{"model": "image classifier", "dataset": "microscope photos of single blood and bone marrow cells", "train_examples": 97085, "image_size": 40, "crop_scale_min": 0.7, "translate": 0.12, "color_jitter": 0.1, "norm": "layernorm", "mlp_ratio": 3, "num_experts": 32, "moe_every": 2, "shared_expert": false, "depths": [2, 4, 4], "optimizer": "adamw", "learning_rate": 0.0013}
Rows from expert 19 of block 3, named by matrix and row number. Rows with one number belong to one neuron. Each number is 128 + 24 x the weight over its row's rms, rounded and kept within 0 to 255. All counts start at 0. Numbers have three digits each. After the name is the row's rms in percent of the matrix's.
# up: expert up (model.blocks.3.mlp.up, 32x96x192), inputs 0-95
# down: expert down (model.blocks.3.mlp.down, 32x192x96, transposed), outputs 0-95
up.7 092:164118111120142145159145144127110154095100134106161153167109152111078140106113118120151110167137146108118112140091106125140140169157072116173109115166132114156111158114111149115161137106136156116139148170122107125125150066152092126161117138104152130144097099146120114130160077155171132157
down.7 081:107125111091120127137112129119140137108109134133163139075144116087138090106162138128098114144112112134140117148067142129117109146087138155118094155091132141144125117123190117175116151138130105094153144125136128138102120142126106129092090147077126178109157135101125149128152109148075101102
up.8 110:132107095111133131137086148109132118128168146136144114110109116143093166142134112122121173116104109147124141111192150136139098119096129134109121107133136077170134135156148144168088162117176163124150091101155105164097123127141127174124136110126150159129174146107086094117123118098181195118
down.8 118:172167102118102166120157115123140094126181128150123153141173119108128103162097147112133156108101140137126128083132136137109106089140107135157108150108156114141114096107105084113122146116116128159150090128118171183165125107127144156136129100177129101112187149124130153118140092123129108129
up.9 092:145143139130116124142156129129128129126125125135178115114149153110119147112109153117127097115120121095128109156080117127128128150127107092156141110103105161163088137075199091147105139125179107120123122171133167116144116118155118118157141109105172072126116128143098094097123097174135129223
down.9 084:163079120129111123148165085148134138141158118150176109139147137119124108151097164123144117126108158164153143103094118137113123152102137151145105148107137173176088130131095145134131112157123112130128132170121106134133099117149142125133100130127114159164171125092138151131142088139151103081
up.10 112:160134142111113141156126135083153104138128104134112110143119079090123081157145158146132150095121132095094138126108129136158136136098139132114127127113137102151130094169157154178105113118137156111140093096132102170103130090118133127112153140122151152155125124077115120128109145097141124158
down.10 122:092151131160124120111101124118159147153122158112117169110151089128136160157135119126096153131148138080127065125133115146147153110133121116176102120153140127122141169096136122133154151137123108152135152136144135112131178100114124115156129089161171111111153119136167122105145161078177131184
up.11 094:124099122180151156120113127152164146114114127145100138106108117124137137101137106123137142079135097149108114078160127118100136150131137148134125082172121115170128139103111108132134128125124103131078133126139122129146135144144134117123140076080137145117145147135139111138114098143154132159
down.11 084:128092101121105150105119118116124163157125149134127145162137122078131123119143096115076107137058132138161136127092136111148159149130152158117112148120105124140084095088135106152117160131129127108170126165121170151181098128095134142137147131108087151100136159101147116144128105121141121122
up.12 106:130106118142121100121129185131175145137130092112116163139145105135118123096152096161133148131128138134142176082117088115111084165150158154118116120164085107143129136131073136121106093150077109144188090139143137137101120109133119108144139119147117139090120104107141147109120148127136138140
down.12 104:120117133132113137110076162122137145108070146133118150158123089096133111128124097124097130156075131081136114155143127126127117156122149126154098138087111098164144130126140148135150113150141172123155165138138176131139145141139076148144128126108135146116134147133151139132154107129087128109
up.13 101:149153131114111143132129114123163129130109096135108124143180109112130122164149159144147157111122102093148139118101123126090102169108145118119108090112112152130115090131136133136137113151142100127150113125110087184151146105131179123138155179134121157137108121116123155130106129092119133144
down.13 111:092159102127091082094136132111130108120118156122117178141126119139154157146144056100124164157126134106124075109087137131117128126103118144160107133161148152126125142119068130116161167135168152154112157146109152155121146144128119171147103078167129117106163139131150106110120151103156158147
up.14 105:133109121112172174131127144189109139117143143115126129142143132105146117125094181119138122130103123105142166125078118172140119121099112124109139150142130137133128130109109137200179204156136125132085079106150184135124120144166129123115100123148127124117133158145150084088143154138107156083
down.14 111:126136147132195119129110137119109116103104101109114105141135101107155133084157126144134108121149121174133153161155098145119166128125113169096152109166103144088190130106137130147123121110131092129121178105145141087133099145115191147140116151122169137162110083108132119132099153160107135150
up.15 105:145151122137151165138112175198142133127120134118121110089151132146143139097144141127098146102145135130076136117154188104121170157142156154144144094187103118160138162111116108140126119100147124134120156119151074150106119121153155138134093091119145166145147136123101117154143130128172150128
down.15 097:103132100144079106140123113095148122135116141131158152123142144129129112138146144147104167134134122106149149129087171147154093142142128180126102118081154119188147105085169116117081131116140142122184127101138167178136148128120112143109112124128099103053143154136112174169130118093158097119
up.16 092:128119131103128154118137161165172178125109196129101178147136107161126153129114108121135109111132132176126153107151145107115147152145110136131109059170141118107136147100103134104152088109087138145101138135112105112124115092136125120125085102147118104094094124134134108132120145152127155155
down.16 079:113113096097090123121130163114139137110085126151122185144110162122128112128179113154096122149078103111141102122103153136153118145145165145141146147074147153139117115085170147167113170115151133111105100127147130161160139115126095140080137160090103111081114183098118160137129132138095100114
up.17 097:145115141141165130111109128132135080138100125122117107121123109174142188088152129145090136112142126100109134084146129123127158143127188165134121120148075169111105118154160152128141123160160116138119105114122149123126134134151142134131111106106113160185136143141106137106117139142174153106
down.17 086:133115113146120091139126133122160141149181130124116170155133095137101128124132149145159114126141156115184125104115140142126101088140102138093098129124127095172151123099171120085097122132135162115144126121152144142153155109133154157196150165137085119066130130109077152142135128110163105134
up.18 096:153122126129119096120151150110090127156180112101148136126137141142162090137110136131119115148099124123139115140064123150103124120085130102131154179106154131126143152134134138152140132127088144142102113116136175135148125152138117126164104124130124100134110103116110095104171150146081171102
down.18 090:170153130129137142094088144123111107111151092127147112141121145105110100098162140157135092134127128159138137142173076161109130120085111168067150104114088105124135093152137193162123126129118128114119151136118111107140085130129131121147136137115126153147113106078131161128135122128117096088
up.19 105:147100119104191149127127096116137119122152177107137125119105109120139131146091117137108095114098134140119124130132128134164136121143110113110141146097131124131144158118149089126111123163140135120099144080133137099097152129117147119170100100098092143143126126147126067185124116123108159148
down.19 122:118115162108136146108108079109151097109112145161086096180083165136179161149115096075115143138119111127102194128136151132136145119123136128143105128153146155115104128118078125098175101115150116114090116134131127151124118125134141117092128101134140098155161134131162105117127149085153126160
up.20 095:105121138108121146124131112153164143151117118118132137098193104129119148104141138121126168141151105126132137112152109099160130112165122135114135146141108119142127120121128122114160080108110136129101124143108126139165099161132128146109163128151127079062101111116121134119114109120084099135
down.20 093:111132123107136120113118133129133138100110105081157111147097182129144149129099114093107142169148129087158134125136155122131154128118126122119104126148126139151085109169081162157131141134130160137111110123156146195130127145129085163150116124108101146162129153136081144124141101158065152118
up.21 104:150122099155139135126113126161098140127151143107143073107132094123114103130150115141112146173144110125144131124120125163122133142082130141130143101161116131159073162123116103175113128116127133144134144126120151147098138111109106129170132108125131137119147102153093111124142173130178162122
down.21 102:106130136126161118146132125129109100136133127130111151112131125165124099144139148145139119081119121145139130160069101153089139139155106163127122147154066116157142112153128106117138130169126132080123124139118098126068094115123157135135111115144137130130110107149183125157088133113105161123
up.22 107:102134133149124126124112106124126157115138141130147088139152103121101157149128134127164150132146099140162142157118190160094143132130103111164094128116118130076114127184132138129163134138122130134148151132130059126163096089110129154116172123117109142119097197149154143141108153153133116114
down.22 131:079134130122162084104107091129116105131120162118087133086109123161125161152124083103120132122130112112133110149104153143129192089105121140155122141174136125081124136116098138073163153134159100147094135132119144119124150097121152150158153075158164103148114183165125122092121158096145180150
up.23 092:127123116116117094120172135163140163146134106121112142147171142113122135148122141121131106156094154122162155169098120118132127144142083129129151131115151140119094165091147095154146138104144133117096105160105155121147107154106126137121119175118147075150142121146121102071151144149093103118
down.23 082:128178148140149078143123120128118123109130087115194115166092142089142131118124106125156134140118146162121134152099081144097148113111115186128153096112086154142123141111083175115101127133137120164091154127158137136120084149142144157145102105136123137184124104094131112151107101106103103124
up.24 092:076137153144149147146112116160079156157118121146099109131104115090134149129128127101097118107138131129159087106179133105121122123103123151112125153098143150141101116085151095138086116130188111138154136133184118131106120165137110134142137104114119121139120160168130140077108146109130098131
down.24 083:131132144104168067134128141143129158127169111154144115161117123131164138139114114137164124137104129155167176105144106130131088095136108149098112166177103156123083087122087114132107155141101112117103114130140147136152136107138173141170141118133118180152122110105116113156106096117124145110
up.25 092:151164157128128114146138165145129144157139127121103130127120171117144117116119152119119114100114118122107097143163189106125127126117099145147135104125151130130130160115109150113147141124142140120149071118158180161161132132171194110123135152082185127113123122158109141170141159097107137057
down.25 084:139132129165100119136137150100161134092117126092156124124149121094123076121077148135175124152171098155153115120120150148133101129113147122106125138091102136115150126139147160130087135108121115132138127098143176145159136170086133137129100133137094169136136094084094157134103118139115103084
up.26 100:096120158155158077120106120186116078152126148150089122128128118115175134138147093128090099109131128162146137121149124138132101123106181172102126109132095155107123114096129107094110172151149106113148097114184166124100124153115107119168151095126125089133090122139134118114114141099128116101
down.26 090:136140130136174081106094147127142151145137150167109121214124115135115116132131140122168113126127159134138192103167100106152115123121104153101126165160102106110129109081105138114133123131127128127100127105157147144197132117150171112163138145129118140102110129132103124129126122085116108142
up.27 112:117117143105127152136112094137121154111110135143107100153120121124128181139117161118103134102138123094145160144144169132131093165126096136136098141096108113104154064178124159144162187179165117115137095108141157155110124118145112133097123137123125158148171152154162123100086136142151066084
down.27 115:117138086106163093115153113122102128147164115135109144120146091102101127108120154147157134118138161131125121148146125128103125092123139169116143123147086137097151140094134087134081149132130108146144145134148119091169165123102155174131105110176145141153116120110126114117076134142123178157
up.28 104:188087111130160152137128130107163103114155111112140127136115106147137066125134117141135124099120122147114118124125110152146128112150128127101144140137134135144185128125130115156109136156151157115087132117147103120093135154112154108183134172082099133156126102117113091143110103104133152125
down.28 115:160119167115159135086078094111103087104123148139085113188121101127151147129147099110129141122120105134118168161112110136137164117126116137123103125187154175104142139118072141093144092134141114100104117095120133140117130098124125091134134087138144120119136114185179104097117159081178121178
up.29 101:145137108121161134132147150126109115122155087111122081151109156150140105139103113118139125124110101112120138116118173116143124082156127124122136162127139086141157178177135149137091120136128160131108121121085144136159118147155105134122108128129146122119171143118106132112141161134143168130
down.29 091:118135158143120153135144142129117070118163100131159115130155110112138110122084125138179117157127093156105113091150112144117137126099167126124123108142118173101114164151139158138141126082129138142099160130143108088163119128127173131146151119144112163171121110170132106099102143162166158112
up.30 100:136129116121117118157132101136130121135142103128173155113146119092091159102075148136128111132124158111152110142085139122118101138105145117104118134129134139153114113168111092107129106122148129164183112098133144181091152079139075105115128162136113106135222176142134146110126124137111097164
down.30 097:108139110110136110101127132103127121142156141132152077124124117157148178154098090123133139099131125146108133132093114173096124080182081165117129140167134130163104113106120093110158139133151151129152148130069170115118113131166131137155094106155125128146120121162169093144078101141174179151
up.31 105:113124111130135094130131127162105108128158112147145100142148147091125134142109114152154119107119104153130142130088154177100096110099129107129116147132099121136105099148169096130147130132115105107098144131142144131141111117121123169119163116090122106167125200169149142155114192123126098109
down.31 113:154117120131160125117146092142143132136093135107095066122141107102113139136098115115138102126152131133107116143126138135151165121105137151124145100159124142088107149126109148068135104090167087142097180154121125096107131110121176140137145090130174126162107129165178061094091140128144153155
up.32 094:103113079177148124119133124130134136120131113138143109111180133144165115096104093110114131105095126150164145116123102138134120172147172113143147154124136092126146118093102105143116099167089125134114126126154155117117095147139106067171108091156119123151145146147140087121102114148112139162
down.32 085:140074112113142143131102138130111183138139111179148143189145126128116122108160137111109104122110150144136212103101101114103117155166154144088119147124110135115091093143131119116145101154129141066176135111148149125130098125151127139143138131099104177119132106099143120177130126102116115106
up.33 092:156119115123107117156132136108155130130115136112165168101178127124106152130159141117104188136132114142143158118141117089135109114138127118117094144144129126092140137154122174114136096142104144131146100135135079197123125131136107135115150164159189125038106111135104131107120113145076113135
down.33 095:101161151123117155110115153101164173112079120115128091131100144141150117116119133084105134155107156094129121117154153098125140146082151094120114140117133112142098130159129105154163131133126131138132116149133135170096147157108093137148129118115133117132162126109109138122149131138074125132
up.34 108:158124109120141132119107107105126106126135128143129131099125103119120149106136112126115107095105144153111098102146116135135131098139140134121127179089137130107168178193153116114085121155130124128096127034135104143111140093157127133149138113097104161129151136121111042106090110099124165137
down.34 113:100153180128129148123110110090131120130126140133108093169120138107177178142102085078106148160127098122108154139158147146137150107130122130128142134167136174113126116100100100139158122110143115096117108152115138145107150130161119155152131105143131100140141118146172111101102144100174131186
up.35 094:148143113126101142123135111140149097119130119131153108121205146105134143142093131144154144146130097113167183130110145095110081131123144107180100115128117149104126097135136143152118127126126104128133132148119105150173130111125167145101136151123099102132099160107119130123121132119128126137
down.35 098:104141133120125083086144101133119087110120118114101109123122142140154127155105080080142109149095140125086111134109128116091142103088145155152125132148125169099085158153068154111161166148166126146081139140129099152127147132127133150155138079155147138165148157103158147145125130139126156126
up.36 104:134102107135134100168115127131116126104120126151162071116127116111098153134112114134076152135124119140125094123132167127141128134116134119137138114148142127171111125111163107150130135124192104104149116107145121156052113144119102122154157145135179137126174132127083103097112123141145114134
down.36 101:142120114084138145136170120148156099123179132164124123134142141127139121168099124141167161102137148145133161084100108144102104112127115152134081153104098137184123108134082071098112127139134158158142098095098122148139119116144148144146092102165116131147155128159148125100112101130139128098
up.37 099:087127131114123137127138118140107140134099112127148089108204089103124146109145150135141163137161097148135157129143132104153123138139123120132139129128135143099116143129137144116148100120131146142129141150130124147180102152133136121124170120146129084102092151119103130123131114150098088108
down.37 107:099123147134111144099119125122152100119113123097145099115096182147165141141119107077098147181126122110110137133140136136133144127106130122166096141151137154128082139157061172131142116122154133124099111110126123168127164119123108159143135088124133124164133158139114155120163134127109127130
up.38 103:154078133144148124139108148083145140120132172151109096176127156129085133113095135148138141132133118153132103110169177091148114161117083138155164103138137094152143116114126177141169139162184159099141103114151129149096108158120123106138151155134163093122133144103154111078117110129133120088
down.38 105:141130109109106160108132111156126090120171104144141157109117084137133124118112139147155165092098130141127132114097066123100113076152191142112092149120102146171126143146127113102095130148157105132146103095117109106139129120124122148116110127152115186144118184146138144115134094165104135110
up.39 091:127130112112143134149151142105110082121140120105155107100136114120143078135103160120143125130120147134132118183089122168115118125105074097150134186097184117135120137093171127125132150166083167129117071151128194125171155171168127111118100131147153112121150143131098145132144142110096130098
down.39 076:113123149149125139137109148112129105122122101134137119134104128121118111102148151142138104155156108152154139137175117164115102140115126117081159097111126125067155121147140148134113107103129074117111184109114116114127145143145157126130127129117150160195128108078137150150115142135121103069
up.40 089:159126145098123140155173150136133094125081159134159112134123128131128122101132162159153098158146134125124099146129149139152152127148169113130131181139138157148110136133130144123197175134134136119102129121143112133113125140154134152102092127158096141157088108148077155134134157094145132080
down.40 080:133092126160127151144113145100158147133127124155128140113128122138146131111150166114093155146167096109153109158110164175146121143096134124123091084084155107155173121123182091107110131105116121128158172119106150111089171133090106121144133179103123143113146108132083148135158149122137106114
up.41 110:155130110136125154133133144223163172119140152137114151135142145147151142142135118144121094113122135136107111127100117101128156150104123127134154118194104087152104186128077112101149122101154113142133148115102073131114121106135122132112115144132104156090127142130158108147139162132142119165
down.41 112:132117105130102131134095149100136152119126133083150163133084131143127106115159124161098123098153146101121127146086146148114138133153121146100119136106139135179139069114171111084098125140134161091148102113145177159110122154132099136100085159122107105092116108108103152165121144126145121118
up.42 075:103149139143113113123119170173135133152109140133099131135117157130169124154124121082106096130131136138125103133156112130109182165087128144121134125166156148144085140077130108124150128118121109137140110146172160136130118142121156128159110149080152086104115106209108146158168174147137112105
down.42 066:138111125112149053146148146166149136142103115143115130163093130137145096134124147148154106130141120136153160126127111156132098142100082123134143143124099117136115126131103132116113155105133137126115137122138179136149139144124166119157122151112092159124105112097113161165124119099121080105
up.43 098:098091115133136126116091149094094157147145135140115132081099085124128126109135099127137106119112152170159115079166099104139154141099158144085143129115144121130094097131132114119093082177132141160149136114173158119094112152109091098184151095111121107136107131130130141085108104142131141153
down.43 088:134103145090167105135101159127133192126146126159132124198101122141128150124144113106125112118107118127176161132126117126120097121181109124114129168177105143101114082104113109139159139152153130087123111116131130136154132112147147122182142140113108143129125123121143123154134099084131130142
up.44 099:128127129156113121105140120143106123136155101097144149085098093149171115142118134129129108152097141141162137091126124148142126124097151117103154124130136151146094127107134135135089137177112135156143138111166181109142094132136136121156113116145139145124135117133086092116141142147095147107
down.44 092:142132139106141117134085136129123115161164131126121146157130120145115141152129154137142082111130132136158197112143067140102120110141134149092153164172110115123109095142113174108147150152123174129113113096165102116140107121135210120165147124122126147140094104090124139142135103103140125114
up.45 087:100119123143131112136109149152146135142130145151087117143110149139157142124146099122102111095129142139133129102183136102143143156108144166088136086128119154105110130075169111138132122136144104131186098089153168121118115150111148126174123152077136122138094129214102132104115114127158121107
down.45 074:120100106118140075129120141115156167123149135161101157195119140129115123114096151128147119160119122121168141127132123123126106131113093157119124145127115124124154140093102093137100145152136132124097134143152150159167133130142167113170115138147067127089115138103103159140126106076135092128
up.46 106:151130133128117098130129154111195148130138146111155185123109125134101128160119117132115102133139083173157146114136139117163141128100132119161122137141148116134114115138090135087168073091104123147160134160113144110085124114130096100137111133181144111071103125121133148144121131173095103128
down.46 104:118139135082130137118094178107130156097096095137135114108111123103146125114171153126098128166117061098134139159182153133170108166086147121115107115099123120131152127153154153161120110113139119126145135114130141100094165110111077108118146136072130142151116082149132105142139147131082125137
up.47 103:107077142111110126119172149125139138142129195108123178102179142130134121167139114142127106131108131162117132134156113133131140135045126114112117096142170127114105104118111149094142122123127140163104122140145111123102141111108127116161129126148134088081068102121130107146145124135090157124
down.47 094:087170152117125153125139160115126107128084130149145136174103161139155083096197116123114112116128081145131127135134114175131111151096102160126189144084160136114159120107164113153108152093137139138117131128092131154135147144163124101109138126109123127104158132090103170110110172111115101131
up.48 099:132152096124103103129122100146157116125118130125162128109193131128141132142116167137134165144127109111153173133114116104137132118114120115154083145117102135093159092146146122146092160146124093117136125123155105171165125111118148138130160154138133114111116127109104105109107105111095098141
down.48 108:109170123131114112081137085115137088117109121107117111127118157158171149143106081075130129152115157118090123136116131108098143094111131125150106122157148149128078156169081124126174150124186150117104134144141111150119149130138129158161130083151144127153153137119169124127111138151145135136
up.49 105:155138112140146108135152142126130084121160109145140081164120174118124102128122117126146122107113104135124136125118127162116121107134143110135139145125163105153160100149102127075132122103094129101084099133147180131119147132146144148109140105188200112126159147121102162199105153112137114147
down.49 101:134135162145136130127125134102106109157132111147144115107128072102107085095110161161127093156145103140140102115148132156146089167096135116114185087114139113090132164135160126092086094097124091152136159100151132100148176120095108126127134112148131161131131097135160119142104138133102148126
up.50 100:119135129109133139134118097111129136135140166141114146139138120103125072172111082108106076115099141158165148108118099113144133102071136128121087132115151154094117121095144156123123123125155151135123143112123146115123116126067096161138142124158079108107063097134081112130123177136117131143
down.50 096:103131144098160129129085167125157170120112151163131113181100154160151139120176152118123146145136099118157134108156132134124111112103113108148098179118128125144139111110125147145130124144116125146125090125137141150150152117140114074131135144115110146117119105131098169140147146112126121146
up.51 106:145129109103147081122112116139127112129163174144141134089124128122115121159111106125128103105081146174141113113147095141147111089119147124088140163102164126107135150159167146118067147152131128125105138070143115124127104110125147157164140100128084140082131132148079062129118134125081180151
down.51 107:142137199137154147139096128076146159135107153169126105223117153123152152139125125117123136163120101136118182140152148153143108129150118137137166136142148150105114092104109092115163113122129146126103108134134111129120132127128146076149126128124126103129141094121146117118116126091145127158
up.52 087:137130115165128104152154121163117157129136133110097123153129146132129119174135119091108083123091136134131154151101144114122139140171067118147159100101134114131086164099152090112164106124106137102134147134132133095157127182106140109149173184118117068101109129175128097105146160160103146110
down.52 075:152165117082130052097109141146137130100133121117167138144082153102113131097137121128146128138114192141144134123144111118107150103140142128108139109119118131127093122109118164141098162149131123142090136133149128181162112099119149132163138110102108157181087118085107152135105091087088128123
up.53 096:160111124122133136122150134151138125117111169148112066138123144108155103124095121152150130120080095117111108158076120148124126117134153094183137152153158118130158131149062160139195180111125156126086091116136164131116127138114149096118076128175136117124144137108137144115126144110107168101
down.53 084:134122123112143161155095142134113094089109101105157127117137108136119102088130170169141103093150090151129117145128110170138123132150140144094133090106148142106172125147160131137108119138131075114141167120175138076119149132111118096137151166117128174142112121135135130138092143134116153097
up.54 103:132141136123138075130108115173133138130165117129143094100155156153125132139135112128129129100105126183128082107154122129142113085123180140111150113137118127131094118099138105113070164167148106124181106118161155146102102106152146164134126115127148153132156145118085093130134134105099158131
down.54 095:129170127112119115114120122122128140132155128165157109175137124133147124156135134124155130140127131158127201099153110141110083130108146128115157157149133113094101125121073108097155152121146142126107093094131144106156116122149173139151122104150104132122157076124132112142107103120112108090
up.55 092:156137079110118154118142122170124114099137146115150125080158134134163143102134154122112120132104109130110147142108134079132153159115098105156140148159147106100142129190120180109165165094138148116078108143144157144128097138187112145114093140162156133148146142096122116141136171118103157120
down.55 082:134140144162104149151147093136081049090147083123122156106148100116118093124111118138134097107162112174125158136098101153113150121138124180109153135115111131130150096125157164130106143102105125111158120096125119128119140138132149125117157130132148167110116124080166127157069137156137127117
up.56 104:158123101149115158115163136129123118106150111104134106102178137101144123166118160134064145131155119097140181137110118098152125112114132113139126132187114118106148116134144149142102115111119145153119129112099108154153122141103120162157124150124112112134107155146101130158103116133144151132
down.56 117:124150166103116127068129100124091091132109123119132119102125148111156126128107113130113120139119119163100144121106109099094166126094155104105134137142089113116119129195103166136149132135158156073141101132113106146104122142140121142122166132118132145152128159142172127107124122156100141105
up.57 099:144132131139118130150124142231120164124138138140114138161132110128160123140130109135146106144104145148117118138110115127127154126097109121119161103185120093138121162076078119117160169091149133137107162136124086131141127097153140130133158134136103120083105147154120122158148144138122156162
down.57 093:120147132133105125159095150094117128129131153096151161140123127135130105134171128148113112104125138107142113156102134185131139120151117175110132143090120108126164072105168103100112142134111127079130130115154162152094107152117129108102084145118121111113132111117115144162115177114122127123
up.58 107:150104090154142132127127133101092147122145121099170131113119124157138157080121113157127131167120135137128135124086099122116155139052158099127105102164115136133082162134122084140097099112097113151114124128099149144113152120149115116135136087127129132133172115104136100089151118197155142189
down.58 107:117103108090109160126146092133125150148148121127132098082112133125155134143126165108136128089098134144127134156084118136107122110179154158108110168120092137177093105141149115142137137166152126108154115153111097113100086105140152120150149112112134130131136104124156145175122110130143106102
up.59 099:102121111150103108116122134097121173144115117150132143115113090105138092100112093097127143126119152150144140089133107096121162152148130126144121140105145135162112132095156122128096086138095127147136135143141141089163118140143100089179160096104142088115105115157126099120118104156138142178
down.59 088:150074134102146116145114119137129204118139114169151142156117140124148128129141128131130090142087129129160122118124113132124086139133128134111115158136089130142104081117097111183130146153097131091134129137152126139155115104143130135155163152110094140137135142099130168160146096104155110118
up.60 106:103118144112120113116135116115158151140148115119114119148109127091138100179114124115074152125133122143142125083147144082145105127120146145124097175127145087105154073149121158117165089109099127145140146133143169109126093156127091110132113138162149144098075127115161113115112145149106140127
down.60 102:149180085119131142123092156105139157143117113130112131105141156163139116144164152129109143147115115069086130077163184120150108128078149084117086157105116093159110118154147125156124136114094131133166105143157102187156128071124123084132171154097124176119111123089084147143150139148086117140
up.61 107:137148115135134092128135123124119106137154145125118081076169117147150119151124100137152122135123143185127125131154138179130090144130159138078186131136131143141101111114096123151076143137135157120125132147169115129101110134134143142176141111134082119163137153093112116135121117098094153113
down.61 103:144139145126153155127113111120126142153173157187110126178137141133143124159143119116143111138115127150126205105136081118125107138131115169128116160124131147112133096127100111081166136107144131107122114079130134119172110124159150125150125103119130128104175121148132123107146156089098122115
up.62 097:138116091120148130141139150093156137126130118122150169101172135110128109100123126132137124118096130132127130123110126162115092156145117101123104156113143151149132106108146132139135144129110120137053114163132122116084127142086116121130125083121125086118125108103162136150076110178086118149
down.62 086:154098122121115127137144133162146173118151147189148133191144144108153144133174102095121164175115128112141142089122106147115134139120171142132084148096104153126124105137101174131116114142081178110156103136101165123146067136135094160131114135115099168125126135140084120141166100129145144119
up.63 102:200164149139119091155116140149139087133141117090148124083140113136142116130133153129128136110154126159122109152130177159123149173108127125126156132145139138174120131149138169136130181125150130100117114115162145122101102154117157140122126141111153126142106131090093066145128151118124169119
down.63 097:176108141167097143121134089109122082186177150134104156116170130126115096137136129105154137140111142129119186117101086138121131107117101119116103127132125126140148110118112153068108128110120170124166140095119113139190156088160147125151110117161137161091159119123117153103137111117129092126
up.64 091:124085121123116153134144184142098098144117143116109133102133141148133087111107153133145129151108141124095149195127135156126137165087098123145145163142151117129147144108128134145184171121131173108092111145135170128137157111156140139118057139134152113168128134126135108108136130134142148078
down.64 078:126139119148116172149125138117112086120121096122114133112118132100114099122131142163146130090131082163119150156126110147113122124134156149080172104092115118110187151158198127131077133115112062122119159130139118088133126165134119145108145156114121176148109137099115142137137172135101099085
up.65 107:138106131144211129127157119128092124100153152123143156147134131121126096105110113136105117184127099115147155148129170159140145098148092094140112098097116121119108119151160108132140083115139122124125185162161120095120102133080115156145102123129094144148097174195113142202107145178141121116
down.65 142:103120122092165116104120089141106123144103186124081126110103126172111170142134121093104111128121113112149128122113129119132180093130123130164118142159140112091119140130109124083182121143184115137102148135110107130110142100129147127124141077146182103129128143175155127098111172084138136155
up.66 096:113115114128135105126123097154102134127120114137169116114183131127133164139116138133140166117152068114169185125127138096168117113125139112142113121130110119113134123120168132122133147127126118126146145156155131139160095133122141137095171127121131104119080158129132121129114106149093080129
down.66 109:107132150114147137096133103117148105115121119080114082126121183160152146147104110083110116156119139105102131150140131121127171102116134132140114139153129159126070162157061146124150146122161129142091119139161108149124145113115150157149128081135154133168149153123152143118140150128108151128
up.67 095:112096137140113097125118134131169176145167186143129149156119116115146075177120073112129090118118116164156183118136146112145134125065144096149119158115183141096151125123111136139138097097137154129138147107146144130124108110084110136178134106134094077091085112112120116132118160166112138137
down.67 088:117128102100141107151055169121154163122066142120160143136120127135128112120175130158119124154121063112162127135126135131163098126112131144150147167137140110147155119086148160175107139127122128147155092104112155156143142120101112087137124148098128128087105113155123128147117124112122128142
up.68 100:120104129122151115172090111106125107140141166159139117144119139139088134107117120135103156176118117120118108143164131136120150089142156131142088106170099125186121163122144115140111135136167114121123088112156102134113127137133093158092172125119140157125173162104104103101107128097166153120
down.68 095:134142103088108153117116129120165129142183101149128148112144116105147122167101165134143127115098128144142143110142135174098061109140139152141087118088154087158132097101117109108112122137140097121155122163121139122140120103142153109137154124126087107145124139145156163095179105140136095098
up.69 111:135116152119175146109182114155093108099112106112138174121135134142147112119149146125106138169155084101141138129136165109126121119119096106082123095132112110114130144123151130121108111099133136172138171151105130100141101092097117139136102137106096126111114152161159121182138123213146127116
down.69 153:098117107087144125090101094133160133158098157106098119098097149166143156140141148086097139121131107063140122134116163111140174092133126126148106140126143099125125143113123105105149132140158135131116135127111105112088155096111127135125163100137169082109143152155135113100130188090146139158
up.70 095:150129147119138134133117164190095161132129167140118113184150138136159136145130123130184112132092131130115108142078109182135157107080126089066147122161134118120133139115082133121162179091141149117095113101117154139133133131143162150151184164150106112124145147155108128101179171123145161082
down.70 086:155165130142162117167102155117134158105096126081128111146121116129128113128143120179156131078165111140144095167141139182137146131129114139096135132111170149123153111138119113117116147145119096111094148124159187124110110167113145133115094146112143128151097087114119153127090142120111148119
up.71 099:110112065155140153121137148120094094115125112116121140103142136165096117129113107138085142137137111099143129120130134128148145160124148117169119138132123162159119148131108159152142089147123129129135148145120159122115156166140100087158057097140139143140201128117156109098137150154136105126
down.71 091:155096104132171128115121109128092114136132144108100177180143101151111137123131113146138096069110145147125184110101085132093109102154106149081098147127080102172141115118153130071135109148121158095134102089118112126134097127144153120144128134135125132099090108120165132169119144118150134126
up.72 100:145133159167158110136104120165101168137143091148119123163159159133123160104119142117096123137081136158152129148176169100140116126101126129084179097125137111145158149134130121126088129150170130103096118098157143149105153138112130135131128143146133120134169155103165115077154136113102139094
down.72 098:153140159120118131144142139173097111128179103153185099164152107123134133095106096137165143124101163172154181133123076151102117123138144163091145099128122171110124105156132154095105132122153146107151145087115102116183115142126137137125098107148129143171122147154146141156106093154109131119
up.73 089:168149156103126107137139175161105134130116167138141155145143127117122099155126137126147095141106148121127080144132136149119153098083091113132118131150163154126119147122117182118150163104149147127114115111159146130155133090156139150157152145137133125141093110151087142164175158125088153049
down.73 078:140160163139114100151106162116159131101092112107151126160151152125158102120148117122147121106166095135155146129121143188135153115119098138115124132097152124136158109157161123118121138107123113105130142137112190160117121175118109108118113171094114151107125095090097148119115141129089083083
up.74 104:161133148134115117138135160206130158132106183128119131177141132129152128154144108135165087103118152109121101144114126142120143122135133109117149103165105146108124168093135148114163174110151108103122132124138115127152130103147154148127133156116077127134086137162077141147158148125135142087
down.74 100:120160117144138080167070151093179167106112131090134135164126136137127110125134137168137142121166129108170128174127150189139124125128102151131124133101156106138159119090166115119120164125117125120135137148133193143116120161077112118114096147113106106095117093116078151137127147088117112124